A small image diffusion model, trained from scratch.
Model: 48-pixel images, activation silu, widths [96, 192, 288].
Data: trained on retinal OCT scans (Kermany 2017), 18.5 epochs.
Rows from block 4, named by matrix and row number. Rows with one number belong to one channel. Each number is 200 + 30 x the weight over its row's rms, rounded and kept within 0 to 999. All counts start at 0. After the name is the row's rms in percent of the matrix's.
# convs0: first 3x3 conv (model.enc.1.1.convs.0.weight, 192x192x3x3), inputs 9-17, a 3x3 kernel for each
# convs1: second 3x3 conv (model.enc.1.1.convs.1.weight, 192x192x3x3, transposed), outputs 9-17, a 3x3 kernel for each
convs0.3,062,212,201,201,154,172,221,201,220,215,244,211,207,196,178,158,187,177,189,216,218,220,177,188,205,209,214,212,231,201,187,186,126,145,115,62,69,184,197,216,157,200,279,180,225,248,210,240,214,197,199,194,203,211,212,193,156,141,203,148,117,119,154,157,173,169,184,199,184,189,164,184,207,189,189,168,219,201,178,211,206,198
convs1.3,066,114,155,217,173,172,170,178,172,144,230,250,209,196,236,202,186,172,201,174,181,188,195,202,195,191,186,181,182,153,150,181,211,200,166,174,180,133,168,199,211,206,243,164,190,213,199,187,209,185,186,192,180,196,183,242,267,187,227,234,222,253,240,195,154,179,197,164,194,200,200,203,194,236,222,187,221,223,184,183,208,179
convs0.4,082,129,143,155,195,201,185,191,158,159,132,127,135,250,249,269,221,231,219,179,187,197,204,191,187,223,206,189,162,201,217,137,154,166,163,206,187,146,175,200,176,168,155,262,206,194,209,206,195,235,218,198,204,175,162,217,230,211,180,164,197,295,267,212,158,183,215,164,186,185,164,172,165,187,174,174,209,219,222,170,183,211
convs1.4,080,197,171,146,181,186,189,205,209,221,139,129,146,230,236,215,246,270,278,188,199,191,178,191,201,201,210,231,204,223,201,192,206,201,205,232,219,228,165,135,195,202,187,182,222,227,225,215,221,176,173,167,170,193,192,245,215,216,202,169,206,173,216,190,177,152,171,144,185,182,199,213,226,178,193,163,227,234,216,240,230,217
convs0.5,059,188,141,146,134,165,179,225,161,160,282,261,256,209,195,209,226,203,202,194,190,198,189,196,180,193,178,200,227,246,224,272,257,273,224,227,238,182,182,188,158,201,228,206,219,218,229,205,209,200,154,190,202,174,203,179,192,178,185,175,228,158,202,184,209,203,176,170,191,181,168,178,233,173,168,169,195,172,178,242,194,196
convs1.5,065,116,147,199,198,184,175,225,183,163,222,196,184,139,153,153,128,127,123,186,193,191,196,203,203,198,210,220,187,189,174,175,221,202,201,191,179,95,155,202,127,170,216,202,195,202,195,189,178,198,191,194,205,207,218,227,272,244,200,170,169,177,179,150,145,180,204,190,195,205,172,163,178,196,214,210,194,195,164,181,182,155
convs0.6,070,151,178,187,237,230,200,163,164,144,130,123,136,238,282,276,225,223,181,192,197,198,190,172,179,203,197,203,187,197,212,151,128,149,154,175,164,178,187,192,205,205,182,222,208,198,168,186,195,161,214,242,189,178,200,255,209,199,215,261,214,258,227,199,164,202,230,213,163,183,148,178,189,183,187,163,216,205,207,190,206,211
convs1.6,065,205,188,162,134,189,225,141,180,212,122,158,143,199,214,187,268,271,219,185,201,202,187,217,214,211,190,190,197,248,217,169,202,197,221,255,181,211,188,198,203,203,224,186,209,256,208,206,242,161,182,202,197,198,210,175,168,194,201,197,125,255,190,175,213,239,190,139,139,206,149,184,209,198,204,175,219,206,220,210,210,205
convs0.7,104,206,173,160,261,190,142,216,227,211,166,168,169,219,203,227,195,207,202,221,213,200,218,197,176,198,191,181,213,239,247,227,226,221,227,223,234,252,231,216,255,214,113,260,226,172,192,182,167,198,195,185,198,199,200,195,205,206,217,167,180,204,207,196,205,235,221,224,212,181,238,193,135,196,205,253,179,207,203,240,212,200
convs1.7,087,179,145,146,215,168,146,200,181,164,201,210,212,288,264,277,230,258,223,195,190,182,210,204,177,197,195,208,229,223,206,208,236,191,222,211,182,234,187,161,243,172,111,215,187,152,190,203,197,212,202,208,197,173,210,185,177,162,194,191,243,177,217,194,206,166,154,213,194,155,202,225,205,174,153,157,164,178,191,146,145,185
convs0.8,138,171,171,191,197,194,180,118,129,133,155,143,149,242,273,264,255,256,233,138,151,159,204,200,200,178,180,166,209,204,206,163,152,165,157,181,164,180,195,218,173,216,254,154,186,212,157,178,189,180,182,168,179,171,156,171,145,134,187,209,213,249,242,240,210,197,180,190,168,195,185,199,177,185,168,151,204,183,179,184,165,169
convs1.8,127,270,214,180,187,226,236,209,199,200,173,204,192,201,220,230,203,194,182,213,206,201,173,181,187,206,216,231,192,219,182,175,184,172,189,193,200,205,196,174,150,189,218,232,221,228,204,186,183,180,176,176,221,222,230,225,217,236,164,149,168,109,106,117,156,171,160,152,167,161,174,154,126,163,177,199,192,182,204,208,206,180
convs0.9,068,181,189,199,166,163,157,193,214,215,219,236,246,245,220,208,186,185,184,206,202,213,188,192,184,204,217,210,223,222,218,188,138,117,85,88,108,141,184,234,177,225,264,144,184,200,250,225,187,229,200,182,230,232,234,204,217,217,237,192,175,132,146,154,204,207,219,169,189,191,181,191,217,207,211,207,174,169,184,230,202,181
convs1.9,075,77,142,221,221,196,172,186,178,168,209,208,198,223,237,228,109,136,186,175,179,170,225,202,196,161,164,164,178,201,185,216,197,186,186,171,157,127,148,231,226,208,216,135,169,227,187,181,195,201,195,182,174,190,165,287,268,201,192,201,186,173,194,203,167,185,193,208,215,194,172,166,164,210,193,168,182,187,215,183,181,193
convs0.10,074,201,164,204,172,207,222,215,195,233,194,194,200,179,223,258,169,192,210,203,197,194,200,201,204,164,176,182,157,179,207,86,165,239,137,160,169,232,190,195,174,180,194,171,187,216,214,219,218,199,210,219,173,181,181,177,190,189,131,170,270,135,169,255,222,209,193,160,175,174,169,168,206,166,155,159,236,196,171,217,189,174
convs1.10,073,137,180,200,134,150,166,180,194,186,211,212,223,172,187,225,169,186,178,191,227,250,203,207,242,222,215,237,192,215,188,196,213,216,203,202,169,206,219,202,192,202,212,253,228,221,200,230,272,170,180,243,153,170,207,230,250,259,235,260,279,246,262,195,153,200,216,192,229,231,191,174,180,223,213,253,233,227,253,197,195,209
convs0.11,106,202,241,261,214,239,241,211,198,208,243,188,141,227,182,151,150,178,227,202,225,243,195,208,210,217,227,242,163,164,167,197,137,131,183,163,180,196,209,246,209,206,226,192,176,173,133,183,238,152,176,201,189,220,237,274,199,157,266,208,136,168,235,283,169,181,219,207,187,194,162,156,147,180,175,168,167,194,221,170,198,172
convs1.11,107,176,165,187,227,226,234,149,157,160,212,240,252,252,235,198,242,175,104,200,212,203,197,193,186,220,204,212,194,188,173,217,194,154,209,197,215,198,184,220,225,237,244,150,159,163,148,179,204,160,193,196,210,225,209,178,189,216,220,231,215,325,209,92,209,224,211,177,197,179,192,191,192,201,210,235,148,165,156,159,174,151
convs0.12,109,194,198,197,240,237,236,183,183,188,241,170,144,283,220,158,170,184,206,195,197,212,205,192,200,202,213,205,244,210,165,262,149,86,207,156,133,194,180,184,239,222,227,184,163,162,168,192,214,178,179,191,174,194,212,291,209,179,272,193,106,186,239,243,179,171,185,204,185,196,184,181,183,223,204,190,157,200,236,190,210,201
convs1.12,102,232,178,196,276,270,238,183,166,138,223,230,232,253,249,178,293,218,133,221,218,206,205,208,192,206,206,209,213,218,177,232,220,150,231,236,244,208,218,260,270,251,227,219,189,141,182,201,198,198,221,223,211,216,219,228,226,219,217,234,183,309,250,152,212,211,204,203,218,195,189,204,193,195,202,180,157,173,147,197,220,205
convs0.13,119,175,197,233,227,188,155,211,183,173,219,221,209,224,208,211,205,218,207,203,229,227,190,193,170,186,181,162,206,199,211,171,173,192,188,174,182,173,195,191,212,179,162,229,199,175,207,202,190,173,192,175,160,165,163,160,155,203,197,228,229,165,171,189,190,233,208,182,186,173,193,195,170,215,210,223,195,208,226,219,208,214
convs1.13,120,186,185,185,194,162,130,219,222,227,206,176,165,238,231,247,216,230,224,213,213,204,197,208,228,209,222,224,199,185,185,167,162,184,159,163,204,190,170,142,197,169,128,208,243,261,194,216,220,212,212,223,211,209,221,166,148,172,216,242,212,216,192,225,174,137,123,186,195,196,190,256,282,145,144,161,172,174,216,145,165,238
convs0.14,072,237,184,177,214,182,125,175,190,200,203,181,168,282,218,141,214,228,228,195,181,188,209,205,207,198,202,212,206,209,192,171,146,155,203,136,122,221,190,169,269,224,207,187,189,221,155,166,187,180,197,206,149,174,217,171,221,173,286,188,111,179,203,187,197,177,197,205,185,200,214,198,179,191,193,169,214,213,200,218,221,217
convs1.14,075,211,228,196,190,228,240,158,135,122,177,231,158,206,161,99,225,220,192,199,227,228,175,192,208,209,240,235,173,196,183,205,205,170,170,182,200,169,207,236,213,208,210,220,175,147,173,198,242,180,192,216,226,227,205,202,246,155,253,200,158,307,264,172,166,216,205,173,195,193,180,180,166,200,219,186,167,182,128,205,216,222
convs0.15,059,225,197,185,196,170,190,245,198,198,244,257,252,228,216,208,234,226,248,188,175,185,196,194,194,194,203,176,219,214,229,226,190,225,151,124,146,183,211,190,160,218,261,190,215,257,197,195,212,171,176,164,198,179,196,132,119,143,172,216,176,168,215,226,216,206,193,193,188,194,201,184,187,233,208,194,233,213,178,241,218,206
convs1.15,066,93,175,215,123,174,219,195,171,146,192,207,200,170,174,165,151,159,156,203,204,181,195,205,222,216,237,239,185,170,143,170,167,148,182,171,148,158,214,248,110,189,237,177,198,234,204,195,185,209,210,214,241,248,233,213,213,210,228,238,225,211,214,198,150,199,229,162,213,235,163,214,215,209,225,229,207,197,176,202,212,184
convs0.16,091,221,170,136,209,187,160,186,174,166,209,200,186,270,185,140,195,187,179,220,199,200,202,182,179,206,198,203,188,219,233,219,152,87,152,97,91,172,158,152,245,205,204,209,206,179,200,185,177,208,196,180,178,213,222,210,209,230,317,187,93,251,215,179,181,183,195,213,188,188,186,183,192,212,193,185,191,182,187,200,213,210
convs1.16,085,185,200,231,244,245,207,181,143,122,175,177,185,251,218,142,192,218,196,206,182,184,197,191,184,162,170,172,239,236,187,234,202,141,156,188,191,203,198,181,248,223,178,172,161,157,190,166,173,216,210,189,195,192,167,243,202,124,236,216,130,224,175,164,182,181,184,164,153,151,177,197,168,189,198,167,166,183,178,203,209,222
convs0.17,095,123,103,114,207,168,148,203,160,133,170,187,216,234,206,193,271,233,207,183,171,162,194,193,189,227,194,174,148,171,188,159,162,174,174,183,165,123,147,169,193,204,182,248,205,174,244,194,161,238,211,176,222,204,179,197,222,246,248,185,181,327,249,161,196,200,205,188,190,215,210,183,180,205,196,182,219,185,175,194,191,207
convs1.17,093,199,225,215,162,184,198,224,203,198,155,152,131,200,194,163,183,212,251,189,188,155,177,188,176,193,205,217,221,213,171,198,194,151,196,218,192,180,174,143,146,168,166,163,199,195,216,206,174,200,189,143,200,205,188,197,192,123,233,157,134,177,180,173,119,118,164,132,139,138,188,209,204,162,177,154,222,195,190,248,232,229
convs0.18,073,189,202,201,184,184,192,209,199,170,245,214,175,242,184,171,212,189,165,199,192,213,194,191,209,228,211,219,229,173,148,166,78,97,132,82,75,149,167,210,185,207,225,221,192,187,192,193,197,175,184,209,188,213,257,229,216,171,324,222,96,261,225,205,186,199,228,167,175,219,199,170,153,222,192,176,200,185,176,168,182,197
convs1.18,072,147,183,250,150,183,215,170,160,148,189,184,185,239,201,144,201,221,212,188,169,171,181,184,188,167,177,191,187,203,164,225,200,182,207,178,151,175,186,253,172,211,273,152,191,217,173,188,196,177,192,188,209,226,198,242,177,140,257,208,146,254,191,102,164,175,217,157,174,186,141,158,175,202,198,173,215,224,156,209,209,195
convs0.19,109,204,200,178,212,201,202,192,191,226,187,175,191,226,175,116,174,166,176,221,219,230,201,187,195,194,197,213,233,224,250,192,177,185,144,110,156,186,186,179,258,219,218,215,212,225,177,183,205,171,182,205,165,185,211,215,170,164,272,175,108,215,226,180,154,174,162,186,173,190,197,190,193,223,178,145,226,195,172,186,202,202
convs1.19,113,191,226,217,203,229,216,171,150,173,191,209,173,242,185,115,191,208,205,175,193,199,181,187,205,169,180,190,200,186,200,238,238,224,173,182,180,178,196,200,198,203,210,174,157,170,137,175,224,166,187,216,188,197,190,205,199,157,287,191,133,231,187,162,173,192,176,170,164,181,163,181,193,195,197,176,202,197,154,235,223,219
convs0.20,099,227,213,247,168,222,241,223,238,242,217,203,196,178,161,153,210,209,206,205,226,236,174,193,206,197,194,210,217,191,192,205,173,175,163,132,126,243,248,268,194,216,282,153,205,235,175,188,202,171,172,202,193,196,216,179,165,102,213,165,152,153,172,207,219,195,196,213,211,199,170,181,192,215,202,175,229,221,200,184,228,230
convs1.20,103,126,168,212,147,178,194,155,165,162,260,262,247,192,202,183,197,189,177,181,203,208,195,192,199,208,206,218,212,198,181,157,196,205,180,186,193,166,195,222,192,230,275,177,196,213,204,216,220,204,213,237,215,224,231,225,234,227,212,203,231,222,226,206,197,175,170,172,237,234,199,231,232,228,221,179,211,215,184,211,201,195
convs0.21,069,187,208,198,186,225,210,226,215,200,171,146,162,214,214,192,213,196,187,169,175,194,165,186,206,170,164,179,185,174,211,170,119,155,146,100,146,131,195,233,142,204,275,175,220,229,189,199,214,159,181,197,146,167,194,143,102,99,164,72,93,180,195,172,196,198,197,198,205,215,162,183,175,225,174,116,261,238,210,178,201,207
convs1.21,075,154,199,220,126,174,183,133,175,210,213,218,194,234,225,162,250,258,213,186,188,222,182,193,221,210,224,253,174,179,131,201,212,204,158,168,179,179,209,197,180,220,253,132,179,245,200,220,249,182,193,208,177,196,211,272,282,215,292,250,224,258,220,187,147,182,218,144,198,219,196,228,228,201,220,175,205,206,170,234,222,215
convs0.22,063,201,219,218,190,219,195,215,184,203,212,193,160,203,189,195,188,225,260,193,189,198,195,192,168,170,186,194,179,187,212,234,220,190,212,245,260,233,242,219,210,204,222,183,178,157,175,207,230,182,172,168,198,186,200,276,257,205,136,173,233,140,211,279,216,202,199,218,196,161,130,140,154,183,157,163,180,202,215,190,174,183
convs1.22,065,202,147,132,229,276,260,144,160,158,168,174,221,205,234,222,259,196,142,204,215,217,205,211,205,210,222,205,160,158,131,191,233,163,200,209,218,241,206,208,179,221,240,200,206,175,171,191,202,191,208,238,208,205,215,191,260,241,196,205,206,238,239,165,225,222,188,207,224,224,177,192,174,216,235,268,193,181,165,173,179,159
convs0.23,135,197,236,254,252,220,220,198,157,135,225,233,210,216,183,182,229,222,218,204,224,212,200,195,197,184,184,177,183,178,165,179,162,167,198,195,199,185,209,228,226,231,241,240,237,212,170,186,186,179,179,188,123,126,140,189,162,206,221,247,215,241,214,229,212,218,186,200,189,221,240,224,189,252,219,216,215,232,245,224,226,206
convs1.23,134,197,163,140,218,203,184,205,197,194,167,165,175,219,208,185,193,204,190,218,221,224,224,224,227,214,221,220,196,197,186,202,219,193,187,211,219,246,197,173,203,219,211,152,213,255,226,204,215,221,224,217,250,241,231,181,165,196,195,213,190,187,159,167,237,242,223,187,212,241,179,206,235,134,160,169,158,155,183,154,148,168
convs0.24,147,236,211,212,265,182,147,215,190,195,197,206,202,201,189,183,178,172,164,193,200,184,211,204,182,198,188,182,224,227,232,212,229,234,222,220,211,220,190,173,246,193,138,243,213,178,192,207,196,203,225,198,193,204,213,169,176,211,195,209,215,196,180,159,190,202,192,229,211,187,245,215,181,219,232,271,196,214,227,219,220,222
convs1.24,132,210,179,161,228,211,167,188,184,187,208,200,200,223,215,233,202,217,220,196,208,202,198,205,204,195,203,200,209,194,181,174,171,172,200,171,175,220,184,155,215,185,144,190,202,195,152,166,161,181,198,194,190,185,188,204,170,156,185,200,224,240,256,255,215,181,169,188,194,177,187,225,235,158,135,150,175,184,198,116,124,169
convs0.25,132,234,192,187,241,179,146,218,228,215,194,206,208,192,196,202,155,161,165,202,200,199,218,210,177,215,207,192,226,242,234,224,230,215,224,232,235,261,220,180,257,192,134,217,212,181,175,195,188,196,218,199,225,222,215,211,203,189,154,173,204,181,182,180,220,220,203,254,209,171,213,170,162,262,272,275,204,219,232,220,209,219
convs1.25,119,174,165,152,239,210,183,214,183,167,182,197,206,233,214,218,227,233,246,182,187,186,209,203,216,187,177,195,200,213,202,214,216,200,197,181,163,196,214,195,274,207,157,194,154,127,150,165,154,167,180,201,152,142,163,174,171,159,208,187,202,214,236,227,264,209,199,220,212,200,186,226,203,191,164,149,148,179,185,133,145,166
convs0.26,081,207,188,181,207,185,156,216,205,198,195,163,160,255,202,147,220,220,197,197,202,209,190,181,186,215,207,207,201,188,157,179,84,74,133,68,102,202,200,181,262,207,191,248,215,205,146,167,172,152,168,191,134,167,213,219,221,199,315,191,119,243,214,194,195,217,229,227,202,199,197,186,170,206,182,169,199,188,213,150,195,214
convs1.26,077,151,207,237,193,240,229,167,144,143,239,237,208,231,188,117,204,213,178,188,196,191,194,191,192,178,194,197,218,180,163,197,176,155,163,172,175,170,181,231,240,240,232,191,161,158,170,207,219,215,240,241,231,222,212,239,181,132,248,176,124,287,238,174,188,201,194,142,162,180,168,189,204,211,210,188,194,202,147,208,232,209
convs0.27,070,194,165,144,193,147,140,244,201,186,185,163,180,199,159,135,219,205,195,216,188,194,184,182,160,221,205,205,184,198,207,173,167,145,116,79,96,225,227,213,222,214,216,263,234,210,174,174,160,155,163,137,165,201,188,167,188,159,240,169,170,218,186,157,203,216,229,238,227,202,200,196,207,187,166,159,208,193,192,173,193,214
convs1.27,078,174,226,243,188,208,204,190,188,157,254,246,223,186,192,157,178,184,194,194,202,185,198,207,199,197,198,205,170,182,153,198,215,202,164,169,169,154,146,143,219,192,182,187,178,162,211,206,190,259,237,230,243,246,240,215,221,158,240,204,197,253,262,237,185,170,177,169,191,192,210,244,229,175,199,170,182,211,175,210,203,198
convs0.28,120,220,213,221,274,191,167,237,207,203,180,200,195,206,195,200,175,179,176,199,214,201,203,189,173,191,188,188,202,213,222,209,218,211,214,209,214,195,191,193,244,186,149,241,228,190,207,224,218,197,210,185,189,195,187,182,199,186,202,194,175,182,161,157,194,200,206,216,206,199,260,232,190,215,213,242,168,199,213,216,219,213
convs1.28,109,188,164,159,236,208,145,192,176,149,197,204,221,247,229,241,235,235,210,222,218,213,213,204,203,208,203,214,183,183,175,191,189,168,187,158,150,228,183,166,268,208,146,206,214,197,168,183,195,189,189,195,193,172,178,180,180,178,198,204,191,239,221,230,235,213,174,195,188,180,193,256,263,174,137,139,135,160,174,138,144,178
convs0.29,065,197,175,206,196,193,178,223,237,250,166,157,193,171,193,205,190,200,220,198,194,204,176,171,153,192,186,181,181,192,213,122,147,211,98,109,163,250,241,231,202,194,175,225,232,227,189,148,164,161,150,139,166,166,134,175,230,186,141,166,204,140,141,187,181,167,206,219,197,181,214,210,192,143,152,145,195,179,186,175,170,178
convs1.29,075,130,186,211,180,188,192,193,161,122,273,284,270,188,183,210,198,198,203,216,226,220,213,216,215,216,216,219,200,187,199,206,198,188,180,172,142,178,159,166,235,208,189,237,193,175,262,274,264,248,255,259,232,226,245,217,231,224,230,245,243,273,292,245,177,169,166,207,208,213,216,227,203,233,242,225,239,246,255,245,258,254
convs0.30,069,219,181,198,193,178,189,209,185,202,181,174,197,187,200,221,222,218,230,171,190,187,182,178,170,192,192,187,132,151,217,142,139,192,99,98,132,256,251,257,187,213,244,188,215,256,164,164,176,159,170,150,200,176,150,193,172,163,115,125,181,104,148,230,245,202,199,231,216,202,194,209,222,158,141,182,227,214,202,230,212,218
convs1.30,078,146,199,194,133,168,177,177,148,118,238,247,239,173,209,223,174,165,176,187,212,220,198,209,216,207,217,225,166,193,158,168,171,177,172,167,146,171,191,187,166,182,205,207,185,188,199,215,240,219,218,257,214,234,247,211,211,251,184,231,272,220,222,201,161,171,182,202,224,216,204,217,201,225,223,191,230,227,196,205,231,217
convs0.31,123,260,235,216,264,192,162,238,199,190,210,205,198,214,201,188,167,189,186,184,187,184,206,198,179,226,213,210,207,206,207,249,242,201,217,207,195,234,203,171,260,211,156,247,206,172,195,208,206,188,212,200,209,207,218,197,176,156,207,207,188,160,170,179,180,192,188,234,210,181,235,205,191,228,236,249,185,204,219,190,212,221
convs1.31,109,200,178,156,254,222,199,182,170,172,220,226,233,218,215,221,236,220,185,207,206,198,216,208,203,191,197,201,179,171,161,235,218,173,201,184,149,223,190,158,282,236,182,200,196,178,145,164,159,167,185,183,172,173,170,202,195,201,235,208,171,228,245,247,220,192,174,208,213,194,188,226,234,180,182,169,135,164,180,101,123,154
convs0.32,083,176,210,231,263,206,193,219,144,137,218,216,176,224,194,184,193,199,188,171,196,188,191,185,174,202,189,185,184,179,163,162,171,165,178,206,204,183,195,196,265,223,183,260,212,170,182,197,186,177,192,194,148,156,182,193,190,226,176,214,203,239,235,208,204,223,221,205,225,223,207,197,184,227,221,245,185,218,236,182,202,200
convs1.32,081,225,179,138,215,182,164,187,200,217,208,181,213,267,259,247,235,245,214,215,211,209,200,211,220,202,221,226,181,207,193,222,242,211,183,197,190,255,197,156,227,209,184,186,210,219,160,181,189,205,205,225,225,238,253,190,190,206,211,218,189,189,206,237,219,190,169,188,208,200,195,243,266,153,172,166,193,191,190,174,179,194
convs0.33,088,176,157,159,197,167,186,213,179,210,164,208,255,169,201,228,217,191,162,201,200,178,184,199,170,187,183,179,161,191,214,73,146,226,163,189,178,193,182,163,217,198,206,259,253,241,207,184,163,166,162,153,172,158,144,145,215,271,173,170,202,221,162,140,170,192,195,178,185,160,183,177,185,171,198,220,238,192,163,185,193,196
convs1.33,087,162,230,209,182,170,128,211,201,191,260,258,222,189,212,214,157,184,269,188,187,196,215,218,218,196,204,226,193,221,160,196,204,220,202,215,201,166,198,183,221,157,112,203,185,193,213,226,249,227,227,212,186,196,208,226,228,187,243,214,223,198,261,290,180,174,176,200,193,182,222,220,221,184,187,165,214,236,254,193,209,223
convs0.34,085,157,188,194,125,170,191,176,146,143,164,167,151,172,261,306,166,188,205,184,195,176,182,196,181,160,176,166,156,187,184,105,163,186,148,195,198,191,222,214,155,173,176,218,197,171,173,177,169,173,177,149,175,147,128,166,208,234,125,162,253,210,200,200,193,202,214,178,210,189,136,167,196,163,183,195,228,215,211,203,186,189
convs1.34,085,233,199,164,211,214,189,198,221,231,208,204,227,170,234,272,211,233,237,207,212,210,196,211,223,198,216,218,192,206,178,218,246,236,216,223,176,238,198,130,193,190,155,193,206,202,203,222,206,188,202,202,188,209,223,204,242,266,138,220,273,164,229,221,210,205,185,199,229,212,229,214,219,186,227,229,212,221,257,219,198,202
convs0.35,074,182,201,198,210,198,182,176,149,130,190,179,156,244,251,251,250,243,214,196,196,185,177,177,183,187,194,189,128,100,92,98,88,84,99,78,87,226,216,206,229,203,181,233,208,195,140,153,194,160,173,210,169,201,212,305,257,219,293,264,210,269,260,264,211,214,218,226,201,195,200,190,165,189,180,189,199,209,189,186,183,198
convs1.35,066,178,200,217,117,161,210,137,158,161,166,170,196,218,213,190,231,217,174,200,212,202,195,210,215,209,218,202,185,193,162,173,183,146,208,188,147,170,169,185,182,199,239,184,211,227,191,211,237,188,207,229,233,253,245,180,155,132,171,191,155,197,160,105,173,218,214,172,168,175,131,160,174,200,234,226,219,226,204,203,209,196
convs0.36,086,221,204,207,170,182,185,167,188,207,253,263,277,208,194,217,215,212,222,182,189,188,202,204,201,154,162,156,184,160,177,118,120,178,126,98,148,235,228,227,170,215,252,132,198,245,176,171,165,139,143,146,138,150,160,191,169,196,153,118,140,194,198,224,188,161,165,207,206,232,183,196,225,159,148,127,226,184,153,213,217,210
convs1.36,096,126,196,224,113,173,229,233,151,95,226,234,229,222,226,206,164,164,173,212,218,211,208,207,218,205,213,215,139,140,169,139,135,143,195,159,124,132,164,207,127,186,255,241,186,149,251,240,233,237,237,243,225,237,238,226,223,210,173,186,190,209,191,173,140,160,180,227,230,215,194,217,193,229,240,243,242,228,202,210,239,264
convs0.37,090,179,208,215,184,187,197,215,168,158,193,185,157,165,189,221,186,178,174,183,192,179,165,185,173,196,181,170,174,182,195,140,166,173,160,203,219,161,200,209,191,201,173,280,241,190,211,203,196,185,178,161,112,125,126,165,164,198,155,160,207,222,201,174,173,192,205,175,207,206,185,190,180,176,192,221,217,215,220,171,183,205
convs1.37,079,227,175,120,176,184,177,179,225,230,232,214,222,231,266,295,232,252,264,209,203,212,186,196,214,193,197,202,222,250,227,197,223,198,164,196,183,270,187,143,200,189,153,201,245,249,180,190,188,189,189,195,193,174,184,227,196,210,225,291,278,237,247,259,186,187,169,177,203,198,215,236,258,168,186,184,206,212,201,215,198,237
convs0.38,129,195,156,178,227,193,169,173,188,199,153,161,176,165,170,195,179,185,197,173,177,189,174,168,174,179,170,164,202,199,186,181,168,168,225,193,200,259,257,236,218,209,178,164,166,194,135,138,143,162,158,164,185,169,148,228,235,199,155,166,190,176,185,175,232,225,212,300,252,210,190,168,184,195,214,223,203,209,193,211,203,227
convs1.38,109,197,209,182,218,209,183,209,160,116,144,145,163,212,203,225,255,257,242,204,204,206,188,191,200,198,183,190,211,233,221,179,178,164,200,193,159,251,248,218,241,190,168,224,167,119,195,205,207,198,208,226,193,183,198,125,148,174,155,128,177,213,225,184,298,238,212,239,239,224,220,245,239,198,152,145,211,169,150,240,236,220
convs0.39,071,252,225,220,190,185,153,228,228,214,223,205,192,178,223,252,179,197,224,212,201,204,206,187,178,202,196,191,163,185,188,144,144,169,135,111,146,278,270,262,221,214,218,211,206,217,137,161,183,158,180,168,187,206,184,209,159,114,136,174,212,86,183,266,243,202,205,228,213,165,191,196,174,163,157,173,186,188,217,204,193,213
convs1.39,078,132,178,198,196,220,205,155,164,149,225,233,233,181,227,246,173,165,143,191,195,204,202,221,222,210,201,208,189,177,142,216,214,208,208,183,147,175,163,181,213,227,231,215,200,219,212,230,228,217,225,251,217,231,248,223,259,251,191,274,269,240,228,223,194,214,186,214,231,228,216,231,216,228,232,227,215,227,228,194,200,175
convs0.40,123,239,221,229,231,198,164,250,212,169,236,220,199,190,156,155,175,166,165,189,191,192,185,182,169,232,201,175,186,188,181,220,222,226,209,183,182,165,164,171,244,202,175,256,203,151,210,226,226,173,194,181,156,172,174,182,155,159,203,170,171,163,162,161,158,169,179,202,195,179,247,222,188,201,194,199,212,218,234,178,204,211
convs1.40,107,227,180,167,222,225,215,178,197,175,240,229,235,217,211,190,227,221,185,207,210,205,206,209,211,186,194,200,197,184,168,225,227,193,181,175,166,222,188,157,221,221,219,192,213,207,154,174,168,175,192,192,169,175,166,234,201,217,245,253,217,242,257,233,209,203,196,174,195,192,186,220,253,170,195,184,148,167,156,131,136,155
convs0.41,061,224,185,164,212,133,162,224,205,202,223,240,217,179,192,197,207,200,212,190,183,190,199,166,164,234,206,193,175,179,154,148,155,172,144,114,111,274,238,204,213,201,179,219,223,225,158,150,166,162,158,144,210,189,173,221,221,191,178,202,275,157,168,225,224,197,209,197,186,156,206,184,198,161,178,214,170,169,194,201,180,200
convs1.41,067,144,196,198,175,180,185,200,187,149,236,255,240,176,195,215,155,178,191,201,196,195,216,208,240,201,216,223,182,157,143,173,191,161,204,198,142,146,170,187,225,177,199,232,200,185,214,225,206,224,243,257,213,226,248,167,184,208,170,187,220,220,283,232,188,171,185,198,228,220,198,213,208,224,227,212,212,243,212,206,192,183
convs0.42,105,222,162,163,251,210,166,226,243,224,175,175,157,227,208,212,176,182,183,202,202,190,199,180,170,204,203,200,226,233,216,199,186,157,173,162,178,246,221,182,278,202,108,239,222,190,160,161,151,170,175,183,199,204,217,201,223,218,232,203,192,185,177,172,187,206,203,221,184,152,204,185,147,197,196,231,158,158,171,207,198,189
convs1.42,094,180,165,164,265,240,180,217,186,157,198,191,164,240,226,246,255,245,242,220,214,197,217,206,199,204,195,204,197,203,170,221,206,163,214,193,162,171,175,186,302,232,162,241,191,145,185,202,207,204,209,211,177,184,193,189,165,138,197,218,236,215,213,206,227,177,149,207,198,158,201,229,216,177,152,148,204,211,205,181,203,201
convs0.43,100,179,212,209,216,231,218,176,159,173,156,126,109,222,225,227,210,221,222,177,182,171,172,190,170,178,172,173,176,155,162,160,118,105,170,174,154,201,214,220,221,229,202,230,215,203,152,165,173,145,173,174,140,147,141,250,238,221,259,217,176,225,230,207,190,193,225,205,205,202,203,184,166,190,208,217,187,215,217,183,190,193
convs1.43,090,259,195,129,218,233,197,171,195,196,185,194,189,249,236,202,278,258,202,209,217,209,189,206,213,215,220,211,208,254,201,187,214,177,166,164,154,257,213,180,226,220,218,196,196,218,207,205,214,200,190,211,223,232,238,203,214,195,193,206,221,230,213,157,231,254,217,200,223,207,177,211,214,186,227,209,197,202,187,237,234,224
convs0.44,083,266,220,223,209,158,145,230,200,217,232,234,241,220,193,183,192,175,175,204,212,212,198,182,173,223,206,200,213,225,225,211,197,202,136,123,152,247,256,267,245,231,230,217,200,210,180,167,169,175,169,146,193,198,206,172,152,152,174,155,157,122,107,173,228,220,218,221,190,158,194,198,178,167,164,173,178,160,187,194,178,199
convs1.44,092,115,186,196,188,199,178,188,140,118,226,246,242,214,202,184,147,161,176,196,206,197,207,227,226,197,206,217,168,164,142,168,176,164,181,181,169,161,174,198,231,212,206,187,175,167,202,211,222,243,256,262,243,246,260,205,219,238,213,248,217,200,192,204,195,192,186,209,216,192,206,242,229,221,220,197,212,234,208,219,215,184